Weights of a small image captioner.
Model: 64-pixel images, encoder arch mobilenet_v2, encoder norm groupnorm, encoder activation silu, encoder depths [2, 2, 4, 2], encoder widths [32, 64, 128, 256], decoder width 256, decoder layers 10, decoder norm layernorm, decoder activation quick_gelu.
Training: soap at rate 0.0014, 8500 steps, batches of 256.
Rows from block 3 of the text decoder, named by matrix and row number. Rows with one number belong to one neuron. Each number is 500 + 50 x the weight over its row's rms, rounded and kept within 0 to 999. All counts start at 0. Numbers have three digits each. After the name is the row's rms in percent of the matrix's.
# fc1: MLP up (decoder.blocks.3.mlp.fc1.weight, 768x256), inputs 172-255
# fc2: MLP down (decoder.blocks.3.mlp.fc2.weight, 256x768, transposed), outputs 172-255
fc1.428 098:518505473430511522493461487506495488469454516517469520381460541537560424509446406459479483584512516421455556469455433502449449537459461483588447592492480550538553520544588550550421563492503455538450451414490519444496535495554497478560473548503462460487
fc1.429 097:517456458461458505347545532498509478476604564486537433452462528525500483502508584465479444476475428443513569509464516507578474539517591463437471492469563640567545481528429454522487463452477519591507541515417548569555448614480514532549502468494381486512
fc1.430 092:494470498450514502408443465398492462408474455437527500413546475442426515514531485500504480490482431483414445580540463456534488500418464473474430536515531496501553456524541426488536461523483467489488402560530584431550581450468427506496431469467501499518
fc1.431 101:486486429511422568522492566484483537565417459487499505472540509518502495493496480460429535641454458491482487535493527520451516427579432538451424506538458507454422417427510557472500467554515469561443519472454598465414409465518528538470545463549507448503
fc1.432 105:519502417538461573503526469438542470484508499486495484469470510468508485531551456448472386414444437464537562527571479522424434450405449519498525435495376460480503439439544466539480622400517493534420455543496456431513391532528464459393477558474507481583
fc1.433 096:559511585492507475438512485519484444471441575432499420467481459496478595620456561396540615484521535483424544466517572497419510543477463439377542497428513531528508511581457408530558462467428515532537588640612538428551486496513555489510428449498429470431
fc1.434 097:554390579395531542416517551478481497439493421493489518451424590528518470460434482437562572581532499416487483484418457474479511532466466426486554515549426545482438487444484501413551496485498413532516478543441529559505516438553466464564502482483487506504
fc1.435 099:512488504514515431483379568453524537425421498530512506467448495573468496494516578580474525521481487562477483509451462459479403460491518452523489514521409506529450543442563548476501360449515484447493500501556492504467411503537458520469551406487557478459
fc1.436 098:528581551445527517471472519540497499563498457639496564471414418530376460469462433468534447497536458452484580488463479551552529515493504451464403490481482514508478520527535505495538495455487476425444459462536547364546536454536476480466490447535478350447
fc1.437 103:460406599502425481446475573571541433520507469512483465410566526546519481568519510417514472510550523392512499444588477487501562442513521522443434550496559474516534528433425448525503493480465455551509515491434406498585551485507521429468446483467535534505
fc1.438 094:497444479573536536534470510544444497446497498565475506505502524517480633507498548497561414481521442437371495498431412521530515441478392506506513484493508463550401433555540518392479592437488551566462631539574535520530572550528465591458558538498492488378
fc1.439 104:505373538474543487430406502497542420550510461509497483552496497578436555436455479380440519545518525500420493528496499423609440518475496457516586487472480478527453499495530509506508483465424512554408482496493494453518474480525486483430537399497408461482
fc1.440 098:498448532529496425540525481475443538481450570597524482562469495542610511497486461425548466429576541584476476382508491482477500455557471490452467468445484554493495468516483495550449465543468436382436468420475472554545462479488450564494588544472529472354
fc1.441 105:521480546443557458617568497455540504493527459431482380468573487516526523521532446438545455526527539458580391604526543541606469495474434493442593522467572445553533400516414504450536593431482540456499644454417549490499506439512455503487528565457472570514
fc1.442 100:519467518456502454551482491506452534478487515415488550482513492615383484489474565409491565517459514522466600452417544470519541423530542489470434558500433466613456575502516429481540496492513430471516548518524533426514505546523492547485556589408489414482
fc1.443 103:465572382531417569404605523492546501510485512455452457518499550574539588528536487476394424404401484579532455446424506597456486526530467499493559472411514435520513509503570532504493452509560505543536551551454528531436567405565432505475506533481507520410
fc1.444 096:535475562578495480462461403462507481551567497391541514410517490442546496571488457544562521501547529509473386562528526497476438618491469562416460551542524467519455525514503485472521472440445512558564498480489525455519586560515449466497501509545477447558
fc1.445 101:461525485472498503598519426533495497581540423494386515540529414591468429545542462494421510531472530557522499526444500455491454553421462483433519519446505550556524492566577522595532449399442402558404512514492382518518454491518466551353596473588498489482
fc1.446 106:491569548496446508496528466564494564493530523488496569440427510492563485521447471488582389494509470565496504559588475476519518519343443518488461507480537549417396551508506522477446515471512444410501473447480568589498494500420574583521397487550502572527
fc1.447 096:538511517495534521470506553405514478593526474478564566450480461506532488441470438448427553472525457437533529548490504532491446484478464386451437480597456540402602480527528415468545448450602486488524535467622441516510468492479515603498479569673506515508
fc1.448 102:562446570487584414485504556509510558474482494431464422576438487475547525448457542482506423383448490466463599564410538472505431461519442480534520464533519499566488494484554458500580499510429518493450415428470568523380497546463555528455532424339459494501
fc1.449 101:492471577452424411393412494498427464500504461443507553390450500523527537563538513450492569521485418454501548514508501472497509543508499453466441443527459521532417692438460433485588423510517519476595468568532466500445404484463478531446523463558464486505
fc1.450 101:460443534497479455509530431506419517556538561455475535474540509562461549461441369476549433560494525483512462431523530505455439429467372568486526446475542545473513477535460511476501525477522484523475534572410470573359430482471485542493613524462465478497
fc1.451 096:484437499463577554398447515512551523507499347473547512432406567464494498512514413489493499513484458424467514564494407424578448401442459498518485421481474401468525474529537504463504559466402514460581494456483541580509474576498499463521403458481537499466
fc1.452 104:529494523462519555512481431499482534543378443490342442548430472530447475451427541497530535433510425503588526560472510408477562444454434455402521497471582575508521570523483480475524424568483529428466478480467572400430464498569533547536578442605491495504
fc1.453 102:467515463506446511512436475547461538518522555437398518390567437484479494502443491551548438512544484501470478482502580454585453590556496436470482448410501510491409497526477476554442504511473479467518618554467554524480463490436468479543520511438517469396
fc1.454 098:483482581486516567503543562553552490449540531448523404430425553445563558481471590522516538377474469549459461435554510526482443526549509427526521545472474465527447475549615604502533520522373469591451456391482443488520476488466548512496499432551535540451
fc1.455 102:546531470440558488495441423517478513486484531421446524481483564542460505417451479411459487532496442539580461486453556526506490460515544392520427499564550483554563515496586533572478432494527421513532530423486511483374539571476469610430518444481464453417
fc1.456 105:461539468529540559470507503537501549476442504480579475521425400442536544499549483478538493550562510490448477557494539543490437446537522614446434507593539487450410456555511480516565498447432524591414599491501510438554555555503487471502498520471562456524
fc1.457 103:605415579534495474445429491477492501552505492500489534497504564520447565526504498517527494519561522492444529529512489429533445488433515550571468561535496467494459502484448532567563482377418544478487460496442503492528509415404586533478548496532538410442
fc1.458 099:521526491502537488501445597494499528536507432519439493500547567500464576510474598492469498410439489417508463504526414465559511432485450531452507414408429465598516509465561467514347543458479499426499485428542483497552516403497426460498508472504484527410
fc1.459 103:562458441483523459439443534514467495415448472515467415476505495498510588497438590548448452439544460537497542434439481500558511518477477508476459550474518406416516423483543517501460466531550480385458469459524486464352537464456431537459533536536524606449
fc1.460 100:527539485425505474479542472512495405444425614506488513487485598507559533456468462554558544434538545455591516548417516447448463488435420458432529521542487423507458514530482480472586490480503467511502473399462481477487505538463497528467550478485527480484
fc1.461 094:515510520521504480577509556496471465488429615611452494512357565540453506426472535507538479517498508539558547500467581436506488451518496485522537448602513525473493505493552473435550456444502506628424431475569542568579505400453596438618483552452434480495
fc1.462 107:553562355485489451525527508547513481514558491519486446604509498514449387482470497465497416469523484570431437405546498451464445436453412515500402574479598492497494403436520432545479499481543446402487457415442522520550498455480523513609521373582510506406
fc1.463 098:420454528433462458461479452515536451473623534457503524517513439543467406477454531569458572481500482509561497570569512441458397520567558550424508482495488528551391452575574584545454463461462427538502460539500452555451525590396512492524518446570490380447
fc1.464 100:494521463508556471482478377597440480506454562581405470476533506587500528512515453427447462494502551432591545550551473504463468493505513437487556536567455523534447426553528586542497539438558547463363483569482613501597419409514449462458445485496513505426
fc1.465 100:481521561539503454538530432384528480440479459537549452453549514557491481495453505494444528496495410561473547547456555458548509546499435451498574492472491417552423524460491522552507485598495462463515521491530485546475490422503480533556438568430472487501
fc1.466 104:541466491469596514504426476441541499461550485519489504392495550529530455468491510493452388401488483454630574595388514462513441448497435526441474486501562424465536508425525454443501517493582420512558473511513462484540497525567548500453432556454519418432
fc1.467 107:503560499527505527444417422476539447543474434505441621508497454473466457497478519484563506452519470523474504514439545500417563524512472517416539528526479502501437453467472546503445521544477555516413531543357501473506330486467453547533511436419445420491
fc1.468 097:442500458480446486503498557518544503481465453469439513526517467436524442452340442448532520468557495530524584449460528372460480540525505598442536529466561535409476506498453497404490492443544474589466535445495423511469521436456509542461610515438480415555
fc1.469 104:599501359484477421518508471496466474626508524494459469602570469455508520457522475534420448506409465495481462468539525541524612562495519504538486562409466530368489458466550508504550509465464424494449444514438465516508480493522547468509481565530426551416
fc1.470 103:555475407511500480529547528526533547515438475462445580505433534537422559434526520595464462494526487470555575483529463381542437473547540507488463505557402519622515502412527475416512450554488517526507492522430487509554401420543518572485489495467454618446
fc1.471 096:558492477468486570520497479509508511400492536462515531481496629551450454440511507462549483492423511558453583474490378437436493454523524497511613549519519471585389538582655454532495528443543397540511409450478552497473454463507482522492449563444455441515
fc1.472 099:589459485487592475478518494494519509543375457508440406480375473453533413541471459496485504529565447540462438498457437456460492477425438430539511495496497509410496538489447525430519442510512455513427491532551361493444514433489511479471391476463490431529
fc1.473 106:420486471512526569454483462442433475537428661474468458500538528381481506428440484531446516540480445523490376486429506459509559559470427500535519407495422617553495493527504527541505396487437465613515464509487471450527487436409555557512436545468476546514
fc1.474 104:470488520530474566398502487563468448534522457523462488495507423445535570474459418418369467488472581563472559493458506458455502487417474537474505547451534504547517430480539477421424593496517458469577530414471465534471456506497365546467496470585495463460
fc1.475 096:404494487588427542548479443499520528561557454453536484412502526483506481549473514575485528419539426551396405526528543463515543557506428524522461471499546530555445535513518537508474484426491556564474423454494467481347483473469516548524475508414488480461
fc1.476 103:514455481444488547521451520584486498551459495410460476523548527490451410444456477541428367356509492500509523506522418473533494512516478550439442547567444530551489434550516452446540452490499505473442503632467447531522420504477526505530521561471514496528
fc1.477 103:449570394446432578543566569434463542474412542537422491395496527579538416564544518549471486471464447421630500553469549401445500556501527549505427537626544526573508436538560460503413522462458447448532543528454474522456500475438508473509498425523510469498
fc1.478 106:565469542497476447486494507517445535439516513399497531539552573544621433515559539469397434405508515502415481579549508445464447448475545524475489530552500516443490492488514536423518501480507485449529554498489460519448491401501403417538477496503533473459
fc1.479 102:505525484499587444421540515517428510455459562565523505503395617526517522530443476533433446466519484469561444645447489488447475520458543483518341532584491515556432475434435495505471531457457504536538496443527420534498540441458404499460456526539450484403
fc1.480 100:535607463491509533475491469451517558420522469527439438488505477504528512520458496533541459413529417439472499617541524561501482491453593474415419509447563526484574414550545543461505504493535540469545453478506491459477467452475515511588455421439447468421
fc1.481 106:504523516491502400503460502491445541453512513433418481477520495480583564550476481422491498535429517395415439416458594410559467524523523528502558503434438520503465493528452565420562450504539476420494534550585540611491415461472433493450409521495474567546
fc1.482 096:487510458537436531446489513365500558451506439465528490502474371503540457504451490472494592507566456456442505485562500452466440559425524449511574430535493393489560433574442496551490569552483427457537417438532432556481556469464521503501506473503513523504
fc1.483 101:451544514561442487563518428458434517535482436595529452559569563550538486466471445430556552501485386561459511465523550477505522445469518536473545496547484540546520449479463512496556411478433582516531434583551550559465407539442501546500409469556450490470
fc1.484 101:571495420460568464491492439491467439523457537518583460530464464488527476544475547461506453498526530487546457539584501405434472499557346458501534518497525577435415509539510576572462492546545550473548522431473481566578490560477482446402503538419547532496
fc1.485 100:542451546530496532556467389483534492544508492531557527571532551434502409500461563445404432475421482577493598520480548473521462474460515557432485566550441525467519447482458527398646472530484547475420588495440519436463484472524484489496550483583499502503
fc1.486 103:527520584557507556461526670404452532520517530513428481458513480520487534490488400501476440513444539477456528545473488456509450523554559521596525557465514500482402457549532505449475521509569469415485513487513406449508477456438417520620530592581485424514
fc1.487 099:534488597533557470535531468531482566496530532485417510497482404501548477528527479373498467486459542512492486446427376519525483536547583531524467498473430494459436479463454526566496542545547470499450556410494479448480490454440510560527446397537484517463
fc1.488 095:528475450503513558391511507484446351457522375493492500535369552454384445468459540548465504530478534406458506546499545442507518448426474461484475491495552533545534610447420478511465457516503503586510545561460354474582515533523397457461505565411534521513
fc1.489 105:538500521534398481439460557610593569543460501461496401481438432605517393510565488548422391515541447521461516533576511542503440466479443583459397525541502518416523505527499467488583519602472431484463441445516481544498471447492502503549509435490455463520
fc1.490 101:436470462513498494508445503542349427588462479567478472530495500473508495426470486503413500438573501477486520469501462543521452535474430466502391531531549476558551498451489405530561497378475515526507486548537537576518508485540436491595516523525470448438
fc1.491 099:465458508388421494511568516516542509479471512515462509443463509572496533518440479571523477585472482503561451387488552511385371468403537431420605393532468432471508466582544426505476451495515520520524483477490511472392454465369516509510546534487420501438
fc1.492 097:532528488451554520422537517484562510516522503514468451503414532492490479446468495404505571515380456465470449451503497526520413445472599533499533613466435467459486464481568416428519504432511446542477520401597497505336519430536502462554502548552484408615
fc1.493 105:498420497453420445488472567515490522434499521477484432464467512567373651492489577471538466476550477521518544540508456472528503462483448518484514549479459512442508398442503382577465606550567544468462508508555502525496513530483556433530505509501584559481
fc1.494 104:467533463429552512518511548498516517554417451408469441493484438482425522520438446459554523412483536533530537531469509460463521473500524570472452544475502488400510540376416476469489408450386525513552463483533408449569488530459424414522549490593503541357
fc1.495 100:517527517574490541542465456424592471596488516496552535535498495481543551518527456502363433492479506542507520450508543449462451373486532444453555482513584422432436497486567514445490479520470464403484576571433523448506533439459552558490546544465466552505
fc1.496 102:526484447433464449486504482508541460522508560424544465528450426422449494463425536533514483579500469417526546447442540445449507426555555495510495519511576506456552483501438497518451445431627488533577514487490502486494540456494485591533531469572500479501
fc1.497 096:490465461446498524518557472550418421420391538474601424449520440553456526544535497506524510485539523468473513526581516494538586559485510578540532552505572607507486433431460435535428503596533498556477558434575486547429383543496569443528499555466508547505
fc1.498 108:582430432466536518515568510509497523597386556515572510503467509497473548526466504449506531460569477508457556395496550481431516422559477423406491559463578463539457603461583404545500507444498464437539458399432504470494479580470547571490483574531502489425
fc1.499 098:531470540520512466472491456478482439567487523457508400532523467516508573443519430488430472427467515554448546381449522404506472508488518479485554484480592528367422489489569435483563572445567501517589575499470552536470488551438411553497540551569487495492
fc1.500 096:501464470370443574513547594536495507487463503502435571542459555485513457460449404469483551441558467519524450440432502468495522453491516452490566492518455534432592508529530345450539540478545525532579519401444526555506427557501539511529524484458474431435
fc1.501 102:533575495555499390483407370506436580542411457531549529446521547528521486448540506442497426388464495460430499473577559524512531547516403498491579421516505472481477406477494449456540460463536517533529525490520558445390446442491542550454552540458462476422
fc1.502 086:500451495555470358435427563550506543514487538500441525490442488504587469508489548476518481565490433498496512515498434549493452493497477536565503403542578555417439540525430457578505511567527475537459508463409496503538498509443512498417523438523571531559
fc1.503 097:524436504476535525480486477522473514416502483523477546465482510579401472434531561517429528600457472501572508487527497520463497459418546410524490550529399507459585513440529544495527532551535508508482410585457489514561551382472423561420476469549478499498
fc2.428 100:601518545531589478500486448522559446545556498535552421504548484459424419598562473491509545515517565521569428473522432499531471447486573445521525530619483470524514461534430474446556521527483442459430602485548527480484543443553530489542527466613552479508
fc2.429 106:588502529552513525532503520434507534492547561436409426468500553548462421452571585534548493541488531552477588542446586479557489574469506584524524531511476450630581454466470554505524538429492461383477519435481552460541505608599542433505539473448549536599
fc2.430 099:528454456513514499460532594587494427391476587480464428573574501467510505481604520454474568439488451506540426424473610505510516568508536531429522557476483456492506426497444541481500467435477515505471442487523537477449489483446527602528570410501569515504
fc2.431 098:443550531466525529480499512460417605567455518481572494483498494458474501476440482553455633404581532552480526516477544534550595436502530505559462491523501471584511545537492540486501506477550505509481536476526503591503546545498504491519428421438527456470
fc2.432 094:574434502461503482496478519428477492488446497521509505423555455509469578526507477446522512479448573581453555561491514536539538457547492419518504530486543549493498567443449510533409488522443485452640487460523509478557647571421578528547458512579450481524
fc2.433 095:510466580452475550461477470517503494528423477466525586555528561501474555514579442524667422492515556445401477452543435515458494550515550495443518537541504441492474499505560479603452500499494474537401386525483562561400517491471368542509357552458563504555
fc2.434 092:455511517560507523487418460528557489469511495531434518449540440441371543518448550470438512593494483514477464457614558495527645482438466560535500525450550455441503582509530527514469491481536523489480459616554463534518474548495508550495610500492441496487
fc2.435 092:547486568535469574540493484490520523475485376507538411466530477526467505482473522591540540401503506477467506531541519517543546479572451562452603502469495499527451473509420459563528537536475469394430600556500467401507574471530484504542455485555466505567
fc2.436 096:503527401552414441571526557478508501581541483470589537522501484465512502527532491444466472446476515553454479560413503529449512514518517518431475512538484486496561494499531565467414481466397564458488572574582439494406477482611492482532535478414550489543
fc2.437 103:404545489443546427544543419502535460475491479510542475420483443466556488472487408546501442577512448493516462464527508497534609499513513470536561475504483399457539482502558465586545488591494467462428398504464375478574582455505485521471495537497521561570
fc2.438 095:444485444401417504498501421539431557528480518519572487526465434552481449479513491448495555544509533506513524666501476572486498506462509525512504437473529439521589527484468532516442490502598523514483456551514482494455507439624552473474531471576500491502
fc2.439 110:478504426519584489475449492548460552452504560494461540493531477566485510544475504475505506629425466499477494456467458452598530524508483507494480462506504485474507454517520426462525521466561500528565474561497530519596571505501426561497522360430457505482
fc2.440 095:498538502537600421518464509564499516567483478502500562519591553499487545549489478526552568491533420490396513530517585485616481421494480574500511525522530463542545402474541473506622464425452438589537500522499574508575534476548510536481360511485456555398
fc2.441 104:536505388415450494575553491474478550590488430556486581543496528449555523554483533515453400463521505534566462538463454551571560562516492436555552440532561543450481484520512465489526418539525486454449513526503442548493556540548500499449621432447528460465
fc2.442 095:573426437583449485517447566506520498468506483464461490510385482543381474465505514572540463481468593533531483511565446606472509483471547479493437549549598589435495604556512556541482567512541459522526478494531528493393505496508588516567624400513495427451
fc2.443 104:488490497425418448417475501440490413491514482473419523524513524529451401470582440462575469527444452527544568459511400527522499530501457416513507470507452440384470587484512431467501530493593497528502490527436490594475523485556516490520539550535536507482
fc2.444 091:488584560485536486513515527536538446497443529510455476405574580433484434514559505536491494483447607523531492543468470585584529369534478536496597581451524472516515526488443514438431554433497461529435541472495471472422467491471573501455503498543613470459
fc2.445 101:501541577518503461537486434560521520417576518466622372491522459442564494476458433500504472510492527443499451417506510494512559558512560511471491562573551485476460443407448576433442482558515473507495485490546605578495481511589478554544557454492379444549
fc2.446 105:491447485517428398517463523518497498567448519436471442563445473567514532529458512515547469427542525492549524545437381517534507535490498374460448519499530504569498464488606480453443453595527446451581461471483537393462568564525542484425532477627520531446
fc2.447 098:552474482564490485518529567453508582461527485497488431481471527539526519434504492448460476434509567530419510514542557453612399516517484535520464465521632524423492509434554427476483555521393524451531610422575489452493516477559492558511529486476471562503
fc2.448 101:497458584556417578443568567497545502499529494522474503551490456569527504575495436517530458457456602523543542521440642389568528518509506571525432481466524470508449433471431485607519507404550414406536539540463491386608437464473542550467478576555562512483
fc2.449 106:548528450559432499577487556456529480509519487517500606483505486459531570444499449540512496452474508536633526592464481507518535485477452550554378567550460428403523544442549536507536446465473426519450562562516395545459438528589533527508549532436541473538
fc2.450 097:509569516635562537444493480449554553427478477471595463511584451467475542553463475498448453521439501543447498524519521504498599508492507382466539523532504589500486430448464457520545443470517504505493526586517550595439509504512503490572411528521437553491
fc2.451 100:480509438528513468540481627531548460517516600466566453546478449488447483502535443417590518512511475465560556519522503520419502428531425447452535520504474521459549516577576419608461448590584474491466523558580580470429434514456534465523511500537617480514
fc2.452 102:502496478457533529529527424455557526559474482527593427534414474493556475549524485535510486409616464480513455438553516456418431524569432494465536479434421458485519467407439498456461393453549554503521578571431424521571535446483518466645499558456621466492
fc2.453 100:496500481507457504467467482464638486496496455489506610548452478527541508511497541475511518646436592489532601502563510512519504488466473518514479481480501417549419462512572407572520575486505462510456476511451515521583482488499507524546484515460529465499
fc2.454 103:513479507475489471515477460516487543556538509513456519565496570525459569547494555587543336513477508495405600427497542551505558505484516491473500492516522604561552551475403502472509408638481399470453484484545533531518538502617506511475524492602466528556
fc2.455 104:568481541502544506442528443626494479508486512454556513517509449537501429485575553504470441416472509481462495563532534489492526503566458523476593518573482544521589552516418537481580572547533503575560555558520564579541396473467466488522551513586426607501
fc2.456 109:519497521472562519440510567470536459586412534510523429392471485472511520481468489542465492523541492571457441526464415531652529482461516483344528534524525476410605546469468561534561542551534411457486485446466467550535582497453533469514508497515519484559
fc2.457 110:415494495470541477423528570469419489587533500594428466526473481613477481442498521496508483456541516536441559502467443479470579511433493482516520517546590580457502471443527547500508509467529480434483537444566550407501475465570508551513474480550533545571
fc2.458 095:456465506510485533522469461508403569501588445499446437527423496515460463517537478470498555485448464448448465479500460391574576504498492496539480454461414565500560417499548463527486474593497502478550444490494523559502468471577554435424435549442543503556
fc2.459 098:468498528544506539421430528480522430595504577489378635434451542455557481474555420510523401392400472451439533504504460459502452485509364493591506551532525554470536530475489452479498515458516567592519460502501468523542496469499532540550475424419507563382
fc2.460 095:530509492564456490542576488479398473438449476399564491488548449495462473566388470557477475572504422453512474501518443512471569569493538495490569465523551522485547477520432477490441541432506554520499508502592516544479563530521502516488511464439467493444
fc2.461 096:494476490467594546553447501581552445526569498471510430420561528545456535504481451499519465577485527448536486440472539552456521527504503358491580498383476487426499527375515448485432484549533475391503530466482528484434545447495628441524493518505528500474
fc2.462 105:560522499470571474662585561567424449407502422553481475502426491509535489410525492506509528497444469531531514499500431537483601463443494520499493429509519504460466433506472494510515443610500437440550533441477542552394442513452567507595607470520565559458
fc2.463 103:413559510526512497495539509545539498542500498464518531514421483416546481416552559514527470565507440546494562479498381514472402484563490554423529426523489474421498554443473486516447411521495516455496461424407500484422482569617475530377533568591546468457
fc2.464 095:539523448459487506435561517486562526402454523446538561493542370481523505469430462485419412525551498455446483421462479511471542484546582432542474483557413415428513480471385521540538446476533499622505535534479507475445495509546492525580532542500476508383
fc2.465 094:437472528538479452512573468469530567535515505479442562607540538430461469423443548506491503462471442503519471473559502545409449423540624500497601383488548477472420502516531462543518588441503511484515529439564519565507505450441339558551518476504546504513
fc2.466 099:467404533510356471611556476476505511520562438490510499422454465493404495520456465561429508459435489536477563476596529565498556503427492545468496460422488644465469479510414499443451539515444502537535494458465490523511524566500442577503503476543425488481
fc2.467 103:456490507547530558456479548479549560577510502556592397477485539440507508476476475532485486506491572489442525492507493553457476541537554566519512460408479373474445559480493486379479429490639478527471393493485517549459523529445426521597493547490533498604
fc2.468 098:483533530516420523479572512492380513526500439557510580492585540500554486418503476495576485582428514443527516436549543522566470531443512412586539486598552502487423524537466452489511493520548435504565468550510523485593446552477451580453575589403406534493
fc2.469 098:458493457501541436461528559498493470450525512503458553571544577518474483444557447642541520615630473477490629567525424432481483452547577533491505545480527494509554516511515450497458523495585556485629590568474542542430454477498545626508428471536518546494
fc2.470 108:600411560419389462532594513498527555463447488545575494565498513473621534499465545533427508526573542482403515498520518448416531494573492503485528438492462472482435547482503492462527514458529448495417565489475520431479522567434432471463502489428417500568
fc2.471 103:640425573576438465509567583550554428464548400473521415503510531566493439460509589526569514432460532571477509513586495498533470528579536497534530436447539521525522498468364519487399497493483493502489505533435571501451496480504522446493408487529411567473
fc2.472 096:486445429527456505523431490544431578501455499521546485514410491536476589496519485490514507512513379441468394471495460449616559496547481529540453484452467444451547509641451409470473576534499530469473534485483462538539452498524535538387506479540504467484
fc2.473 104:424584610515510516523466541449512522575477491543457520530521431476413435457532481478481441547527494446495500450560369412451511538496496534437458498522460479469436455580453549450573486465457569521503531548498480412584501521414487518520504381580528526579
fc2.474 106:563505515466573520471535484523529453445512540482532566560514577517528498559554475488516488618588498503423570490569488555530441464439581421513431499508539498540531486566603480472465552479456577501499422493355512514484496559484463421570515465491536524520
fc2.475 103:497568476584456473444489439489580583587455545518478531543477597528466415459501515481545479513451532435506556564591424347549345461511484493440503489510481466511409475437428459477452503461476482407488502515457594490571503538523333493414489510573565457515
fc2.476 093:518469484471470468473522530526417541453503478445542467524522502484392549509419348495581568502440569514470548418547482438461480576519571533492508467457595488503583495532444580536456531535527585493414555515491619457463533469563503548533472537427531421531
fc2.477 103:506529468510533515534423454506490502466533487458498559466522474488552531477522558478454555597481590435539502529549515511485554516470525492644576423521482473482432488469565500445494452594520496539500441385472476622493474555561478514523444481514503384542
fc2.478 104:532472535447525477508473540530534462591511504441392536577482463484469489513589552447520484576494570498611475457357414534565433542508482490543515534536590502493503562560470474535650531526482511485458503528527485498535532605621471459508455541482546384441
fc2.479 102:471572472470498531534458511457539562530477562621513479523555463466467554426542547587462482472468501507423520435595452469511519442486522546452426539511483593578437476574618521463513470424501453495540398498572517481432460550574481516492523500501574466539
fc2.480 102:481437511564476446438482469561518466498503574550516506539506465466473582460463515560469597545490589485489386502423464542450550543475559524561451496544574605528462471461580519527587483488463501470512530483427541470551447492575488484540446486417451525504
fc2.481 105:499490348567577415399551505528476513529546449570483550577554618499594575491528475490479464490588572551460371415527517493394498496523548527471489466505452538529469509558530517447544479490447536490443565597409596502488567454546545409505532478534500516510
fc2.482 105:481471543486533410451419511566525381492445550448478615516492458455513484475530498547531435468494491495540492471496513607426475441426433461362463583493468532457489534509486579530451530493464490501420535469477551565532502554516586373527493429482556593559
fc2.483 099:507562528436568519517531506497473461469556443510534492444507501510578450466452589427461491423560493531489441426483550526537525472484483494659534490502480521516483596443499440529526579484464502425535479507565496570490467596565481416489386516520407479535
fc2.484 097:457471522470495467488511464511478471413462446533494492462605499406580511529641482489525541463511494513540493499464448553634538570532513460481464493437452465522505519538503461521433576540492514541506537436446455521507551523520575572427481553472535562435
fc2.485 096:567479540382464451506523440462437441480460553569445535462461568450454433489449501532548456486555569500451522444546487488468583506571509486536578469451593447597503471560561527563474454522546622411498442437561452519504585549503531448414468481522459471501
fc2.486 101:581491391505513492454492485444588452494434513505556512526512488460560446474503599452491581464515549484449475546496437457522532575468446520484556455443430503524424493424564493493528493558451524415480471432474559436459485497529464556512489452545429567609
fc2.487 092:504492388554555439516463499518514441492552564524428433433539524534486420420499463509578459521523439521410509535430563569488563461477457478570532600547477464532534443518511533545488520554457432520528503467521476400507526490454546458538449348502505490509
fc2.488 101:434578527535530509457411468498502527529510555459598518584519543541596400419473496528485433490476472458590466562494541483529477423530514540577462553441528524493558450444518490420469563500488457482485567508446500469434430436499473513476649548553562558503
fc2.489 103:383534564480512557466549459493439483595525471504610477431435470457500541524531539494512473446492504561490455483467419448449536599489535481496513493503493512524488491626555549417451511440530553549459517487544508502592463524614555505490554464497584544453
fc2.490 098:565545517415505541583589492482443546515429437472474517466574486441542533452516536470522467410529495477356476572492426514605542549417516472422632535525478448523468460587478533505449470540489510565465457516425482530445562534401457535558516451464525519507
fc2.491 103:524506418540359444505557539500506521443570485476600546506568461574474446418381538475481530472500535536474467479518499514515573526512523554445458496428529447477480422459426472555512527491433437424436501443524527550477561525486552501583521431541496545471
fc2.492 099:519501548535452506482513532568464502532605538445401419504527536466429420505446454514542525440386464556494541473492537484470502506502523512577527456425454534434528498561464570529461434482516499393600472564489442488589450585447464631483537474497510496500
fc2.493 105:555426496450567439539484577519441468513524468544492459521449477511422587514582432534518536499405547400566530514509482515618490498562547459551555549429486496490553485534444567609523484538502457460523525516529429494521460416433523480453483567538517474516
fc2.494 102:509525531512452573489584512425562471556470473526503554581417442517540522443574473511585496574473498517499522548456557585451586434499449491473587459546357495481525634502496387506474491465488466398516505516448495547572406584421453511471447436452484469558
fc2.495 104:538520615586493530503493499427473528519463551467489550597544477530496534565553551511458538416485500511527455520528518490527484508466464421479504439491470418529422520516496512488549504462561493497487557508497408474577503475514525567462459573522450487415
fc2.496 098:489490425567536542516550502546429546620565429415502456511547504496542425519498558624489539544519597442475526461436513549508529510521436492613490513480469487557508484514607536569454470484468495488515530568475533614511590594462521446406458409491530474494
fc2.497 096:494481539442492498531494525462557558540470470529447451511499417512507460535415476465458588511481504410455483512545511409543542519498561465462552543501468564562562534485525467539434524475498543474446536557505489511497477479509518471456483566504512522504
fc2.498 105:541441412489508451471487457585514533518528498521521493456456503471431533441501478543496503579604526517587511379548508490478412513526518534469458542493468493487519553484424539472399474517561493529477588501469549482478485495452403551498589463486521552503
fc2.499 100:447587562528485535488481526516482565462492513564321477388496472533469466519564463455526543442547454558556581536547569516497514600437461556531435468549532469492423515537410564497526468526610452510523454463508493524416543500467479518524591549484434501610
fc2.500 104:502490523390514467520506473539455557441551502534451494512503453431507528508555478491514548544573524533473556406562439531549633506443407490510371476483532597493535549505527481506481483556564544472481524502559412567492549518509481547484481515514553390526
fc2.501 099:517456408378552510556415523508527423470503435537410539490536471441524489580518405561505546478520526506596505540522526451481579557494458451440457482572550641563559580486470531455500453583510568498504478486484525450577545499501500517512395505523501514496
fc2.502 099:415531533506525587465483578533433554443533488465512549544558512396421520517619432511549516456441492426490503492528449508470599420490551594473490450450444448544491478597450485511500496506556553505476468477512562430592508433591478439437478543420492602475
fc2.503 094:521534529614515532515462526559487445564478472514562431505617488478524498557558375437457474459474541489480496578413540481496516524434500515487512474499554403482466441521491483382493479502482506498479515565534489463406477486562487542496402518486449487562